Weights of a small CTC audio transcriber.
Model: log mel input, arch transformer, norm layernorm, activation gelu_tanh, moe expert_choice, layers 6, width 192.
Data: trained on short read English sentences (LibriTTS-R), 26041 training examples, 129.8 epochs.
Rows from block 2, named by matrix and row number. Rows with one number belong to one attention dimension. Each number is 128 + 24 x the weight over its row's rms, rounded and kept within 0 to 255. All counts start at 0. Numbers have three digits each. After the name is the row's rms in percent of the matrix's.
# v: attention query, key and value (stacked) (model.blocks.2.attn.qkv.weight, 576x192, the v third), inputs 96-191
# proj: attention output (model.blocks.2.attn.proj.weight, 192x192, transposed), outputs 96-191
v.34 107:154134182141071151114117196166175110159134152136107115135125067136112080119121132134122150127126121147102116141150110132121130120113111139131118127080160131133188154112123156101134114121119139132101101146129167117136168141108095108104110153119114156107141123097111110102121104145114175142
v.35 102:123119143157133166132134094117111128160173113141124115093118113109128113080176100125105127081122118124131149140130124115122116121176111115162159114136094094122076101168119140063111136135091156112052118168109103145158130132170075053153135157156137129134139124109105132123110169116168116124
v.36 100:083105149126125123133118121135123137182137124140094138093178170128116122110116137145115150104149131125127142110176132120117165144110129103139104123164134100163119139127173123152139101099124126116116122147114197141124124133131137108147113069072078134146113151136126132129137115120144121137
v.37 110:099112125120126145111143136105109136166126136168101148151158138127118096117145107149134076167141170157103120159083102094132080164148102135135063129123109101076112143146128115162141144119155153100152102158107106119141119161135103127143136127083134150155140171148118088099141150146108123087
v.38 099:145123091157115124095137120080092138111121083130129131088120112090134114159138116135154134141131138103121108124102121143075145113153108150157108134137091116109124117142137077133130095122154119131190141085118087131169117121090108119117170138119147130091087139159130122157186140133096113114
v.39 109:119139125138164105135125121113144120137129141085124161106143117152159103104165107154134134123097115138080110119120142108128104137134116158119134137173147128115148159140151112121117108160108087117183137150090101130127095169069124113146141102164129100139106111150115170097143096133150092117
v.40 103:107124108121161139151133149147118084134121095140157157148143130092138150096107108104100160115119113127146151118121172150123141098141101150113105146060144115171144107138134115107147097136116093165143118166124159150126089106093097129107100139122091150116150138100112113114119134132139124132
v.41 098:098112143114093135164131136107109102137153136106140135089113143100164102167131115147125109100115133192151088106115120141140115067121111129105106110183158157081123144178144110115115078114105140177108150094111084143155143118164126134167146118139122086146099087161107112089178122123135150109
v.42 101:117121130094110124079084154145117148124134145089098173122105117122140161110105147129104124104162171132111115064103149139125166137120110179129158157109128142104128092179113161099096155157082156058140133092125154147143147151124140115140127121079175113118091137168081128100172130117125100125
v.43 100:113155124110110121147155129110113113148116129155150151116124180115087146116117128102123146172099097146071124098080188151130142113131106125132135146142096131121135167119135152146087116102126167166132111136109105134139135106132153119149137092103113149108113140114148134125120141126132145097
v.44 093:122163113092154108128134151132121166096170115165133058129135119077152160131132098135120114151105132088137121129133120160109139106143149141129110157176142117130079122124106161131152088140122147140161125171130111137160130145102102117162125096158157150098131162102107151094127090152097122132
v.45 101:128104134126120163125169133147100131154082109087124162141133099104161145103114126114139131158091121152162137140091108131103133152137127118076138100111140178122135108155113108100160122116131149123146149147115113166200072111158118138153083093090107125164091143114128092136102133132146129135
v.46 098:118123159093130105124101140129135093145119140112122120143095145136114130140128122099146099126148156115123167159133169181104126137144146102165126141095128144138193097125149101127145113182185143166113112122106169144158152097148063105130150095101118143094120124172141123140104171118087134144
v.47 099:138147144089138096177137137136144139112145091133106119149138121151142125190123113174123110112168125138169111158153152150148074143117168165160148172100129142169113129111143179112120146103097133161150139120155158137134151089127118143119164123108127118108127128132148082113116112145064109115
v.48 105:118115135124079075149125126109121127130160130149147142077094074157125098177097141135128153139155140130125114093086102134119154124091122133111112094129117120097155062133132171117113162102204132127143131132140131119153139153121133123190153173131128112117076116105119120135174145093168112135
v.49 106:148121133089116100116103152133128142117143157154150170138098113111139143146130105100142129130131113134141161086107145091118164096105101137083123142134122140161127125156121141084139119138114187127146142126129102095084161169145137158144130134092136152147128103133098153126140124140145099111
v.50 102:129100114094109175130151186172105164151153129130105136096106168124084103116141121128141154079144107135109131151112112104103131147126148139175135139115085120172132138155128134147142118123101128161138160143143130097135133181116138131102169160133134141157127164146096122111106131099129143123
v.51 093:133129127115138100099167119120121129170151129160133133074154108125146104136132103143136089142142152151083082115103119146177119093146118116119147126121115126126116144114113161167152111154128092123113129129147122178139136146123104134127140080163117094121137107148074101100111094101147100129
v.52 096:116095140096112177124127169110103140144144184137119119120145140128128132128161144163090133088142117112123106086123105141114188158116197105141142145119109134144121127074135122118152144112108155142180119061146146166122115136136072102091105121097115111110109106123125152141152085138140169154
v.53 102:125115130134126150127124148123119145136114123115132151154149160122144134135180145083101118151120135112087144097139147101154129140170157118127122107117100120156098144153173117090125111129173117129163126125090113135138111091122094125166156120152136102125059126142103088104116103140142112099
v.54 102:122122132137153107147136109116138103170131140111112147128126130137123083134141133116131153095135096119165105123113141138114147145083156083145153109115123121132152111142154144099161092086134178119127141129085185107097103150118162144091149127128176102137149151148166096122122134091086116101
v.55 102:092155107095107100120105132102151152137124156172156141069132095118146162120155146115134158106118090094128105089158133162125075106114128106124137111105113130124116143149121158159129101112145127124127134114108134097069170104136173097108142164098128097124140177140111125147095111105133151125
v.56 100:138093115146104123146141137168140113124124118112142124154147140138095129155116122129115148115173115092127091095143140099160139139131127154132117163126187109129141171114184133124111146117168106162150134171116115124141104134129115153129111094104127109140093122138125125100155129072076109147
v.57 098:119104143116121105136125156150140141150125173163189146135069145151161132152161152125178130139118167117127154127116127090147143130139172164103158150067105143100135100129136127123136107098103090094161152128111126132149111119127135148105121116129140121123118188139132138118152140103126101126
v.58 110:143145098171178110117105119136122147127126129140153117139157084091123138073108136158140146117108141079103129150117094128163160134157086145173102138110172096101135158070122122139123132140091114144136093184138095138085121082127177117110130137129163134139129140151147157123141161157119138145
v.59 106:143133107151130117113117101127084132149134143105131148141096107135144109120152122134137149190121127137155115135158119106126114111142104144136106150119124103104111111095174156093135137136103121182116132103093148118108086162091120154132134158150106114113177123104134146139135144091114128110
v.60 105:133145111117102114128149125126061094114118120124165131165143112125132122154123141133125136147126123150152139114152062140136134082161140156141132115120122128111127158123143136132109088151098162089125103079075188139167136148164142085112133159113086119166157096116123135149142152115115109147
v.61 098:121082113141130113136110135140105120149107142115156101113093115121136112156178128150141105117113143095094072140115097103116112139127086117148132150114165138177119164141090143096136120122138153105122077133164170123149107114128148084089104123171165138101105102109150114149112158090126124138
v.62 110:164093160148133117110111147092145130172169108162197134084119133142088166124105145096134142129105140137098075137123173112099156125149106110135108136143119146146083127122134113088085119163120126127107099133124144146101147147119140134166145126185118108092096152121089148130089097162114136105
v.63 095:116149081133091127120106119157113120143129102164149123156073107151095107165158075087145126104119124147122124106138109143117117181138112105154135083133106146141117148108137166140125117113139133170112128168115086091123122120105100125128078118111125069106138125149114169127139127130174128130
v.64 103:087133109154104140132111139181140155115112100124127106086142127095125160154101124167135091123127115113168117127140108136144145128144106130151131114173162166169114132130122154176082131071098115135166101170103128148190128151146103157131141104162121123098129128119180113130167134097114139138
v.65 096:139124114102141125108138140150118101111094145140121161098149170120106092095112136115122099128165115070166160151128117122119146102111148142109088129130108152151164124113118095157123143153104132132119136123137103148092083137115133140140155132141158101160161128141127195130129123112155120130
v.66 102:142126144081115147103104121130099153123115097144141131117152137137113135154140118140139120085127114154113124108152145126117172115109126169107153126168060113131114122148101146124144100133147139184133149141148154145120133134105082112157148108154125133151151103134103135174119136088114119135
v.67 108:120153109091151139109114165102155126181140124092127140148139184122167125131131138151100166117137082084099110136163093114125155115149136104122144125135138107150142111154136114081104112128126113169127162132112161143129108122112131157139098163136096148136147167115150117154133094149104102083
v.68 099:130144088140130115137097119143089157118156181177159137163116127132116103151091112122139118097132142136139144127184078098107130103124133062117108120145166074149148108148143125136143131113069112143116087124141152089095124139134158107115085116150149141144157149109119120161119089141106155127
v.69 101:140153135081127158116125128116185108151093129139145105158154115100080159145168077088103166151145082130145147148132115109149109110120124148138136146136144119135090124123151140157097133104082164148122136104155156148145076121121160150121164138109113103118087168086123143103093153142109104171
v.70 098:159114103115073151133143127108094113128102086115132101131123136119118104122133193133118183150113160126062153129107137143097094108122131103109098142145176122169131064146130170110090149103125118161113126125106109088158127161114116165117113116163119141096150135149141147159084124121107110113
v.71 100:126091107176187074093152107109148137108104124149129147098165114142150148112114137104099112164115130123172147133121126144140109125111112126146144137121091112124120116126140121142165125120112147173131153119122139091137125071109167113160132133158110116143116166154132121133102129077134119091
v.72 102:119099154169111152143116125153175164101114133149136164117148121148126091158128185118131161116087135105141148124122146146120105170137091190110130104125158093151101154176092107100135144142146101153151106111145142125088121092125120142096146110120110126118157108099156139108128093147144095116
v.73 097:147090109100152145131138182131155101132125137144089135141143153115106137165104081136146139142136108152125121064118142168109148119161108151092082145108120142105133114115096136139104126121151141139126125158141133102125124123174159129155108116132085120161130158142147103184121088099100098148
v.74 101:099133124126153177138141101103132133098150113142112142147099112141134133119157111169109138142133155110096118121087081139113160122094090164112111147133135127133104153157111149173079089115128123127143144107120113172116116121162150106162132146177137082111127055128110149137143082116146139136
v.75 105:109162144158131115149101120136082161133143143141143156140136113143169144113124144139141151112140108131155168099162116094182146079182124105162126145138073093098166105135120148107113115135132141151098127148149073089119130142098124111147106149157137135084092123171138135094133116136131115139
v.76 094:101107134150173120135151090158097139146071105104124145114139135125111125116115127132109143133103143164138135126126101073079112131146115116126134118106098129167163142153178099151070143117123097142136135140145120127117144134110081132188110169099134131139137151083097124143114150080110139150
v.77 097:123105128098112151096136145122110137165137143126130136122129165134183083125104100099098144152128101174145135143136111115132077100110154111105117147101136094142136144150099128122143150109138117141139173114156110115155145079169119161149160195151136127102104191157103108131122108109116159178
v.78 096:133153123113099147091163087109117144096138163122146140127112118146152087124095124124140119106130104138114148117157138111127086165117179110119132127130147102137172140152141088144141120112115126147114136122175110080068140119112121110153143104110143113134136178140140124130178139113093144111
v.79 087:154160124095110111130123116116100122123110196127115130098058146124140100117134133153108131083135116110180177130138098062079144144170091166131141134141128133102120081113133111097119132124121107156148150138143112136124159131136169119128149155141166149104109131141175093121104131149148148161
v.80 104:151103078105110162137136106146124080102101194120147100123147135116092065139086166122143189105146108143136143136125115119128149115100121122165115148099155116107152134120116163101119133114115138134106116165148145108167127153102110127129143156198182117099142156114178132154138123088097114133
v.81 099:118123144140135153127123134079135141152114137121128136110113114106140157140142162141139117145152118106118076130129145108130138090112128148114152177124123157163084081177051154138178160144108104121118140132132134143114169115134133119100150161146116106097111103151095063096129115142111162150
v.82 101:149138119133111127127118150142116147123123146092184130100139139108095133099121102115145116114099134066095114127096159119074125113135163137100094120131059110117101149134155131150116153160113138133145169108149153094106116153106157122104118113132109132110139126159105132161121104132129177100
v.83 093:084132108105186131165096120165131157158142186143137141121131108121128124150123162162143147135131099138135126147123089134106142147138152086131163144077163102133138102139116119122149112108094083091094119147142139194114121120122097113112115129119125112104102154150136114136132158159061100136
v.84 102:182122126110111117171110113125113135117149070137141114085103145111124112117139136161148112116107174105159127101103132106148129082125177116138134129117147154148139135129070072144113104171136124122088176133110153145105087152139142121151076136111177124136111105120099083140136115135092112125
v.85 103:092115110100171120133098125163127135110124127144150078158096141121139127131142138127163071172110102127099120167129146142068124163112114096134146096103141110174127127155117072102123131131145152102126144119134124125210138124143138097161149131103147162164113137151163152186142135132097094134
v.86 100:153129082156146142163135141144131138120133127098116114129141100159084105117133157103166093177086127155099131116131126066145121129092145114116110136119100147127122080096128140102068149145127081141146149132116173151076093093151133122115166116123088152129161135149114097142125134117116151122
v.87 099:165161103108148125131191120108154103094145163130141153086143132133133137154104123129145109134156109122135118107104104130143090136140103144181106123157153171080128128105135111130149181111189096096131086128147076133167176130117098118126135128130129117130140149157100122132142159123107114106
v.88 097:117121137104142115177141099155142154143125125165169118098089125108122122103110105157176069174128085143116130130119128112154140121129133126154112108129150125081135164119120115115164127129170133155113121117166110133161137094103139154078081143156115121127141158099166144179127096139105136118
v.89 102:125166133125116103117136107115141147104132165119085120106147136086181146132116162137160135098123100106124087130112101122109097109149153123114144106106156105147083154137090172128132075140136127190157136127119136130146128160129115081172116117113119115135117179144114114136094112107135083090
v.90 106:153119128162120159127157125131149123130168134116136123112153105114094130130146133141098126144143173149136111110128154098103135102146169149157130183111080115141109142138129101141097089126099156128107095138114097163142123122123080124125111075075150067111122110149109122077147154113167092180
v.91 096:156151131145114119101159123112115116124146148112116150160138114078139068129177112100133097139112150157081124133139131116197096182177140120122138136122151174101115145126121131137143164160108146072135140083127118111113125104179123131125150085140134125113145092146157172119124163135126156085
v.92 090:161123132135122139079126109124111141125154170152128150152161157162102155148151100156141121102137108133123072148172158091121111158151088108176149092089119097152113130094101121097135184162148079127140120105154109114141149113122146134147110137165153111116139098124100106140145147110142095137
v.93 104:091120102138137148170083127142119140114112158135124137094160115147117118119114100141147137105086112147104131136154166119199143139106131128139105144116152143111160097134156105125128144148145159141109160090143136121140146085136095143164101144117137102144123138127131114135123139125116124128
v.94 094:117146116129097150124140086114142141101115128128121125128139133123158084129135158139169148114121119142158143123133140101147161129146164107095137158067109147130133136105112136146118138113081118131087100146140182120141140164114208119122135098099118103115131128113146105171127158118126143107
v.95 105:150139093131082136151109099095144144101169164147100142124136144140150165118141090102128169117097162146112142123102112117139139120142139104142098099127122089100123137126136145076109112134102149092191128114156087121097121118091179115155135140137135133117130127110110156097104122175088094086
v.96 093:122149138136153108148171129157093122139159097121162123133131129113188104113134124144132128142174102160149115142120128123134122112109109128109076131103183152124150139140117138147129100084140175149104083129123112105132096100126142148106115145104103150162140134117149126083141106152109093137
v.97 096:089095161154161171178103113149143146111125123097141129123110146135159144129128146113096129137109126115107139098097111136169103083148117101134086100143141156151092150174098117074087169163119138108116105145116138113164137104113140113138130110120147148145112112125120133126077067142107116131
v.98 090:142134173075121106128110108173147115123146125117132124071116095121195169129092144137141138160148143160151084124114086141114112102156112142135143131158107155127145123125148157108122138159099128159112122133104129158094139163097163073149147084140151097096139171126106148124129136154123150143
v.99 096:138178138124117104145159148155131156177078168144122131147134109143126114114126097117156137133125132109098105080125156098164149156113132169159109116119116153133113132138113081166113136145155200135109076135127160152091105189153146136141118123107114120134121148117124124138184123129166133136
v.100 100:151188117112112122136152115107087113150129094141088144119144168140114123134137101129098155115125118142055161128116087134126135133137088125096103117101120125106130111166156115179128152125162124113151148092199132100117152137111162117182157156114116132136095129138092175122149170122122179125
v.101 094:161163120115114125132123100105094133130108104107117128109136151155129164150182116105115107125107136121134111104121126133147118071168132145128141198157102128112092160133148125149118116130115130151110126106146085115128060144131117097150200169148121130093116093101097150077107130122148144153
proj.34 104:070119097090140149158145095126149144137113122078107106143138160108161172136171146121123133132138148138157121116131099146166117122123132108115142117157102119140097117180121079146139121138134103116121161074147096088109108119115136154148130115161163160133143156124123124125101172112140101103
proj.35 103:124117118101105113112134128161165131116141137160160112151147115153114132144093084126098114121111115147135106135172110167124107086104163100140149121102193118116153154106130125126174126130121142118185139116137136088128171170104161159140144123116149121133126102113110173136156103149109144090
proj.36 104:148145123162145119151087149124111129119129139106123112158063081133135059149127147100145130133128147116139132118112134148143081109093129129068128152117117153108109141143127143142109148144098075121138118159120097108113112123135132141095118158175126121113121168097152115151112127144151096136
proj.37 105:148179144134106108123085133150147139115129113084143145096141126152124168105150160113129178126148107126153158097159159187117159132118103142105153147149138153170140140110106104109103122149117087157103135102124173180146110093143141155123132104176095122111139099127145139119081134118132175127
proj.38 101:152088170122152138127130150154125123130142163119151117123109142128172152117129136093095129127122112120111178135169155090155081098112132143129164121126152140182157088116123158132111110134137146155079094103173159123139136135124163112125125099120151083133154137115119132133101142142131129095
proj.39 101:140116081166089175112165107137141129095143103154106090142162150106116136131120100147119116162109156143130120100138139116102123125128164073138142149085134124122120076105112139137150166109156124164089124106129139153156102117119152119170109105101137160146092198147171128159120143110161161125
proj.40 106:091152135121123151097153153104139126145133170123099109110121118110148098157127159138175072147111151097106123115136115105149097138147183110146132113157093129093164142114130096091097154091113114153114149106143142096148145156140108108130161068150167132139114107132165140104119161130117109134
proj.41 100:135111123125176143073142097151190138145121114107131116159154104146117128092179114138137116150129144098118162081123149136140152158109086164145093129103122100132101121081149125133169141168160112093168166120163132142136096108111128144091098163128136131089164151118146124137099155146138114145
proj.42 100:134132104164141143181135095092129155121150138135109103137174093173135112112122079135124095120122101134106123176151136126135074109139151078140115147076148124154110163095131095128137073113168118191121153154134132137088110154140136151132121152134147110143153124107125139126127113146106123155
proj.43 097:139082090158126131106147126122151145150125121131121123164081071125122138130103168113097097098133155096165120154146124082140134124148152118149114126124145129140135139121125148106126109163139127118109117094113116126150074133098087148105117169161149104158149100139108126122086112115136108127
proj.44 096:108109157158108171142145137163133149158101137125106189145132123131157116118140117133136133093124071131126119119118099117172107087122158160107173086099103141128103145153156105176109137128125125096077172111110132135120140104109166120091130131100152096113125109151101129136116179095145104119
proj.45 104:152127105127158115125104134101134130123152164149123134090149136118111128171140133140127113131172122075126107139131151118113132129100131157170101151140128081107130128136115126166067118144139119097079116134177147115111208092095158118093158151161141123092159120121084118118170155105113134113
proj.46 091:132166110125123134092145127121113182105145133103170114148129117132124115136128121124171119130107098116157132125135141113119083123141105120125091123167165112121092169152140141118121171067076097133152132125161079141119087128143166149105089140128097139183114126082119121106143092162161145152
proj.47 100:100122113133103147118160145113111098142105179074169110116139139085126135081143165166200114143103095127127133150102137095115168088126122091113144120155139109121117141134093114132134082103151108114104121121145102119120097190128140125128108111110145149166091108143117169126068102118163116112
proj.48 094:135128125113167162103139149157115163129111137111123141123149148092130183095119117131118141145109115146098149145161117119140109159138147119141143142091100160137126154133136125153108103172110107135111151102117119098112162127132081116103096110141116182136158144118139092156099105150110116125
proj.49 100:111120169141116119137154135119163131125115140125116087125127131164138144118128143165091170114109128127130145156171148150146084122137136129135118164130108114155144101132139116185150121086176128162074124100144118146159119094113111106137156130138136129124118177113146128143067099165150167157
proj.50 099:160167162135156091150144130125106112131107110119161095133119077173157128132127156123097097153085142108125140086155132138163155111130120089105135112126151115107116082123132114158091114115166100103142088134135136152115139075118119131118065110153141143116137137085120131154123146141138102123
proj.51 097:127125110135131145144087179131105159131074102136118129135092136087101165122116165142110132116146139132156124133116137077092119144150130144144132137113148105131140142127133110109124140088165161137127126135119121079107174107133121139123135172125154130158101170120169115126155134161104154137
proj.52 085:107178099144141139124093094162155149084151080100112152143085154129138085138104154096123158159076144144091114159116122114149128071128122141116105126136118123129163089168119127145082121155119115145117101178107153127130159155159179136113121148133135118157134181155126115086121172101105140106
proj.53 096:136129089096146135202121141105146126120138111146129104137089127125117151166116105153143106121128138134140075105132134117120163120121108120163121116088129140124148156110099102149109110141109120136130152127153154159139134129101148097129107109104083122086189131125160161122136178105079146180
proj.54 095:118106127111124113044134136131121133081130125135111096123111160079147125110105094166125096157131176189086152131120160138203109134149094139110120128167132128126086128117087154143133147174126100137153123122123116126148164128134116123160083113137108119102132115071082156117128154121128111130
proj.55 094:154100143151146106138157144150121159094113126113147125127098135149071119137100114130135159104123176137120156150117176106124141121171161116160092117124155082182134131153120137118134144095107091150117153135149125150145100157123102125095088101158135140132160103176127136140133139146161123154
proj.56 101:101156106119143112123149134095089112106129167132150123100105151121144116079147159125151091143111120151140163108150133137129127125104126103099117110116087171126123087150108111128113131162120135149139137119118156113133165092144124099116124159123133147122164073130141110136098148163146131129
proj.57 100:152155124092121120150121106142108171114087119113094150117130112149104142120125116108096165114115104144113094106098145150114123145106092115133099089109114104078146163129141117103117135181158151171127141126100142149082160142104115137129128145136131150109111094119145112136099150121062141157
proj.58 108:111146131128115134112144116137133114127145109148139145108086158145112129132196153098095088122120172122100103137158135120089089131131150091133170134149148148133156098174117154149155122124148119094118156098100142112126092153148119160146103096126139107085147127129118148164111075136154128111
proj.59 104:127143168102125131137122148149123119090110138145137053094135149134129138120098101103115098102119129117105132114099152152139120141103139135105115103157125145135176136126094113092127074157092133094134142134183125115165158104162179122152130133083163137111123107140157106127142130171119138150
proj.60 096:140139110161152117121117137123137163146170121147153080149140126129148118103132116095111127104118121159124116107122179130139085153058139108116134120140130131136144134122121178145124111160134112170126093146141070143105130101096084141148091095131141104111084145143145093114157131140139139085
proj.61 094:127137117145098148111126073148125142064128116147115158106171137171152101104121186106127142123158140169119137112139114115117165135099145177132164104138139123127111091128169096122115101109083117147109159136110123113126139129113120165122153073097109146116135163117137137107144146160132119118
proj.62 107:145129104091090138152111116151151130074131137105083131149160093141137116114142094148095095110133158117097175160174107165138103163114136116096149090116140086133148101122148154188152145104134130154121158117120103134150131101154119133094120148107148149108172103114174125115143106139166145147
proj.63 099:138122136130188109146147128131127129097154137129104131086157157126125127109118164183111137177113125111094122162140134131150103098112142129113128150100160115116113134117143139106095121142115114143180152089145112155141142147152147118146160111110114155132120080099114103131093127116098147141
proj.64 100:134129119113138151137118157120132095162123141128166167135095110158113113118140130089123117160132120151105093202101108145151125148139103096093142176083069135135137156141133110104131132137165131090119142112155150142093117141135150105116139110076113127173145147103122119114113094134139143100
proj.65 093:148143141112113164134084142132158136130137075149134095151118067113127155138145173152141137159109160153083119105112137147115110115180093127136158152114121104101105159140129137111138150125164083114140136160142105098143135134104135127173111087102132145122108095106129078126113117117122098115
proj.66 106:119127116136085105158199138131159123155159153142128191162112119142158128141098102130099122184077147098160133123115091161144130133123094130165115135106165143145102167147123092141153124112159111094104147120125103120142117118143133123128119133093118088104107142154156130140123136166114124110
proj.67 099:131122137163143133116118113146092122141118132154102152111123093103067146149142116115102095134127118150157131158114148187162118134086159163124102145116127137113162154086158125118145145168130113123149128101138107129141210134115127137113149105117144158120133077096102172105127151091094149142
proj.68 107:159116159145161166116135135095143158186128110060116124078107139110121135108173144149078159099145097122134128139122159139128177128121133143174149103090109169139126158143101148134133153106160084125142132125104155156136156100109102150139148194130139149107078129131137131143122097128106113145
proj.69 101:129102091188135176170131143155092139097142090123125161124152138163148104076101143171116093110111152104085106122143125142084146150123126097055117131165139120127138165110149109102133147145131115161177128164131077127140142132141091098113113103100141101138136124129128119138176114127146142088
proj.70 096:100129149098139128157109126134170150144119133125138132120149120105103141104127101115144092112141145110168106153128110119145178114116110125128139101115098113110126177158121115158181101123146123107145089145125127130099071116149134138113132129122134117167057107105144162111145098158175139153
proj.71 097:157177127098086181109130149179123109100162112100151128117129124131121138127140119142177180100155112146104125075121169098116128114122120095132122114169099138104151115107103128126118155147168125089150117155110059123092118163127105068128127156097115121139107114125151146133101149171096109132
proj.72 099:117181128109148115137129108153121102149137156117124135150096113133104157089138077130147090085153117139129112130129149137089116089107149084157131153133123139136172116086191160112124093110124143143104134103157154129147161176106150126136141130120174080122125143145136153129142108107115127137
proj.73 097:137155121154075107142140124152153118147135105144180132118085119132119119086128125139153123134139199093119137179128114079132137097074068123190152113133140109134085137174152128117160125125135145145126162122119127088095160134083109120100139145094150149111124127104134167093146135128094169130
proj.74 100:138131146136109086121135142126097139134103185135113132094100114130078156139093145134129127148135073119133129164150163110128092107145167103139111119103113134101129148106147139090146120173136129115148083125133096128147131122117113154087162133086143164181100179128158157108118138141114097111
proj.75 099:146088092151086147096108185148152117127141146139111092114087129120108115150082089129117120133143150137077102158123129145136119138120127148122146117085152147128138142128151121122124082120129086096115131119161151187163151105166115141106104143095150164127140120131119142175114130170123139095
proj.76 092:171121093120112129155114081090138138096123151123091078134100126133129136131124143145163159183136152127135167143162177144139143139098104153119143145134115110095122125094109141065195139153189160156158128113110107158128136113149162138064139122136090147120082117139177140108137119141139105147
proj.77 097:130147144157179143129153157120141178125115126145129105147114079104112129171132095126103155129071121081105131142069138115132185124124121142131155096151149171155137121123155122134114125186111112127108087096100117112116126157108109087107092114121142130142115069108140148111096100147121129104
proj.78 096:155135124137133116139124159164123110097089129132091138144135121108153120133133132125127168156095147152166121131102158138131139144162142132107118152147145168155160133125112123145166086100121099125115141145122108136179115112120106152162103147170119146119093086105123164138104064118132078122
proj.79 096:125126103134121124129149140138155135112159105113128150120154102133134138180167134155121125129157153120137122074105132180160168148157159173174132125130173125126153119136137179151086105134181124072125092143140126121128118155137120169091087110088151138112185102109102114115139173127114072093
proj.80 102:090144129159111159127155198147102122154136077136123115160111140157126158134169129143121100121098129112111102098106134113113147146157134149101120148135101120137136126100133105121199087119104094143125168090125109143112152098136180098151117106031100133121151125124129124139116152128144167144
proj.81 103:159120154104147110138102144152081108138138137101117100162118136147127129115156139123125122114131128140141146117173164154161104153188160066134101086136178145107160178101177148137112138095156142140084144148162096098156139100121087118122090125119124133117100128094138132168122124100145057147
proj.82 099:122136134157161134137157130146125139101148143184092125152104139136144110145106089114128181105144163134136097140157077121168139134138118118130101116137144139139126148103093093129120088139125168157138135117113118144111132136142120129129111117145127127151109136123160085106138172135122125164
proj.83 097:101091126159121134167144088087116134158109084124096129139092144111172114098153119116106150139136126103146136141104175137174147124134140168126144105145119141090165150125120146150107127138156153111131147145134112083117129101146137122104097101165111121116174130137105086090077060107142163134
proj.84 096:078101131165158130083129131125156088122134156058136116140179113148147150167152101141122117083172105129096110124170137188097132137114078105151111099138136129114122131109147156113144163145096153109142126122109127116136168141098109093146129114112153152120114098160164132121128143078126124157
proj.85 102:155168086142120142152144117126163094167149103133096156131108141157102095125118115152096117126132169111159160098157131124137114131143151134127111167161140120109111122100149144168118127147093107198110128115139111121089102144117140138105140090159143104067149135085104139088133168136150127163
proj.86 097:126125140095130116113127124096086103126131116088142146041126129130152121084104117138092134131172113150123111125120112143146153157141134160140156131142137095128154133129129095161164099148125179109112115137134095069126123124116144161108125105124148094127108136101146137101168145086094148128
proj.87 104:072113136138108125148128166159170145148146138167145090102101097116129107117151134129101134085122122117118127141125181094119144128126111133094172140110131123131111101117120134149138079106102096129131151128118147118107081134125141158129107134103143161099084112084157139154141128142148124139
proj.88 104:126128137156132127100119099107115130142145147084124125174170168152115165135122154142143138110128162148157116142130145145091097094130146123124151124146128145121126101085100136143136127146117103114146129147118152106084140120149090134157188090132138147119092118143117079096139140135109120130
proj.89 096:110111137139110131121143108131113073131135100143111143174148113162109117102121096123135100115107172099117160109152153147100122131133128146104142140136117141091146117143145118148149143148090133090132138149180132142140140125075163174114118148122163162125119065119150110099121113154126186133
proj.90 099:173115147114125098159106124138117111098138150118093127120065148122142139135127131148123132082133136079112122189139102183146110115107111108121104101110160111146126097136123160099133150117139125134103122142133111144126133186132143075117155110133143151150104124137110152144143144149093150095
proj.91 097:124089133117128148127099138172114115107132131097127111140108129139124147122074154167135155104150136108126169128106109081066157065156141125151111129116137084122119071139159130123146103135156148146133114152126140147177116089125154150148130165107107123150144114121081100140095075114130108115
proj.92 090:100154149139129133097092131108161113142157139119133077134105072107157117107140165140119128137096150110110153118128104153094126123137135177115124151159113167115149145104114126135093085104156123128118124138103162159137143058126105144136106149064149139134128154109127128128134080106106105110
proj.93 103:112132150105127093109150143140139156155108117135145112172110154148166143111148097153104130125127131120145126095124117120090134158158166138096142120157077097169129111097087137133099127148111086125131116189147106151137115107108140136126128080156113093098133119123106118136125143080143124139
proj.94 094:115118150114134128121145113143105113164142150166148134128110128141144128129148118124092162161108119118122100148144123156121141135140134133169104131093106124110148086141127169114107126165177110107119127144115085120110113126110140110101117140162145114118148147127167148091155127154087131148
proj.95 100:074084152122133158097132127147165104154119123113140141133133115114099116173072128118140139127124091114133159123155118111158101146167102140087145115120105146166128131116123124155108147110186128152090150152116162134131116155120105141109095155116132091110153127109143113121145101072197131153
proj.96 099:091059127098099101128164150098143088121127139153167099123109134112074123124094158141149107117121123097133124107137144126126150099172150129146136134100100128180103157100136107142107130138101095142114159146124148191178140141149110105137131141126137121127115179136125155141133124148124127119
proj.97 102:183154145106077108144116184134101128138122143172124096135148131157191126133191140137125106103124129079136128139143090116087173126135147108063124107104123120088149135122125127130145080120130079137135145100113137148139106146119139144136148130098114116120170114129118130155119188112120126108
proj.98 094:106118097143130101117118133109096159144152078122116139109115149157087085137142154106116154091109118164114147117094137116066134124077172160138118125130160122117107094101092090118127131119149149069167109172160119135167139129157132146121116149129105149170157163111153115096129134116132104177
proj.99 097:137069117098144146087123118104099104105185121119100120110135130125136145138128129076154127127064129120122193166105134147144116105139140113117125140132143108167118128098167165131110152130081073155142170112167104114134097120126129121141126154127153102154154111093134142097153105125112125130
proj.100 100:152124069164159140144136071136124140108176147116167126146078093116133147131085153156112119145091148115190104134091110126136169098135139117152096142188109099126141104130103116103121088155102146121087090127119100118117102153136096114049124143125149156120148130130145092110126109163113150148
proj.101 097:136100145113139147141140120131106126119162117140146154144143162073120117069140138130135123081087162137142163130131172144165162162101094137136081125124136099142161140143151110154079124112111141096132126145135141151078119095144149176106078107157124089108133126137127123118143120111123119122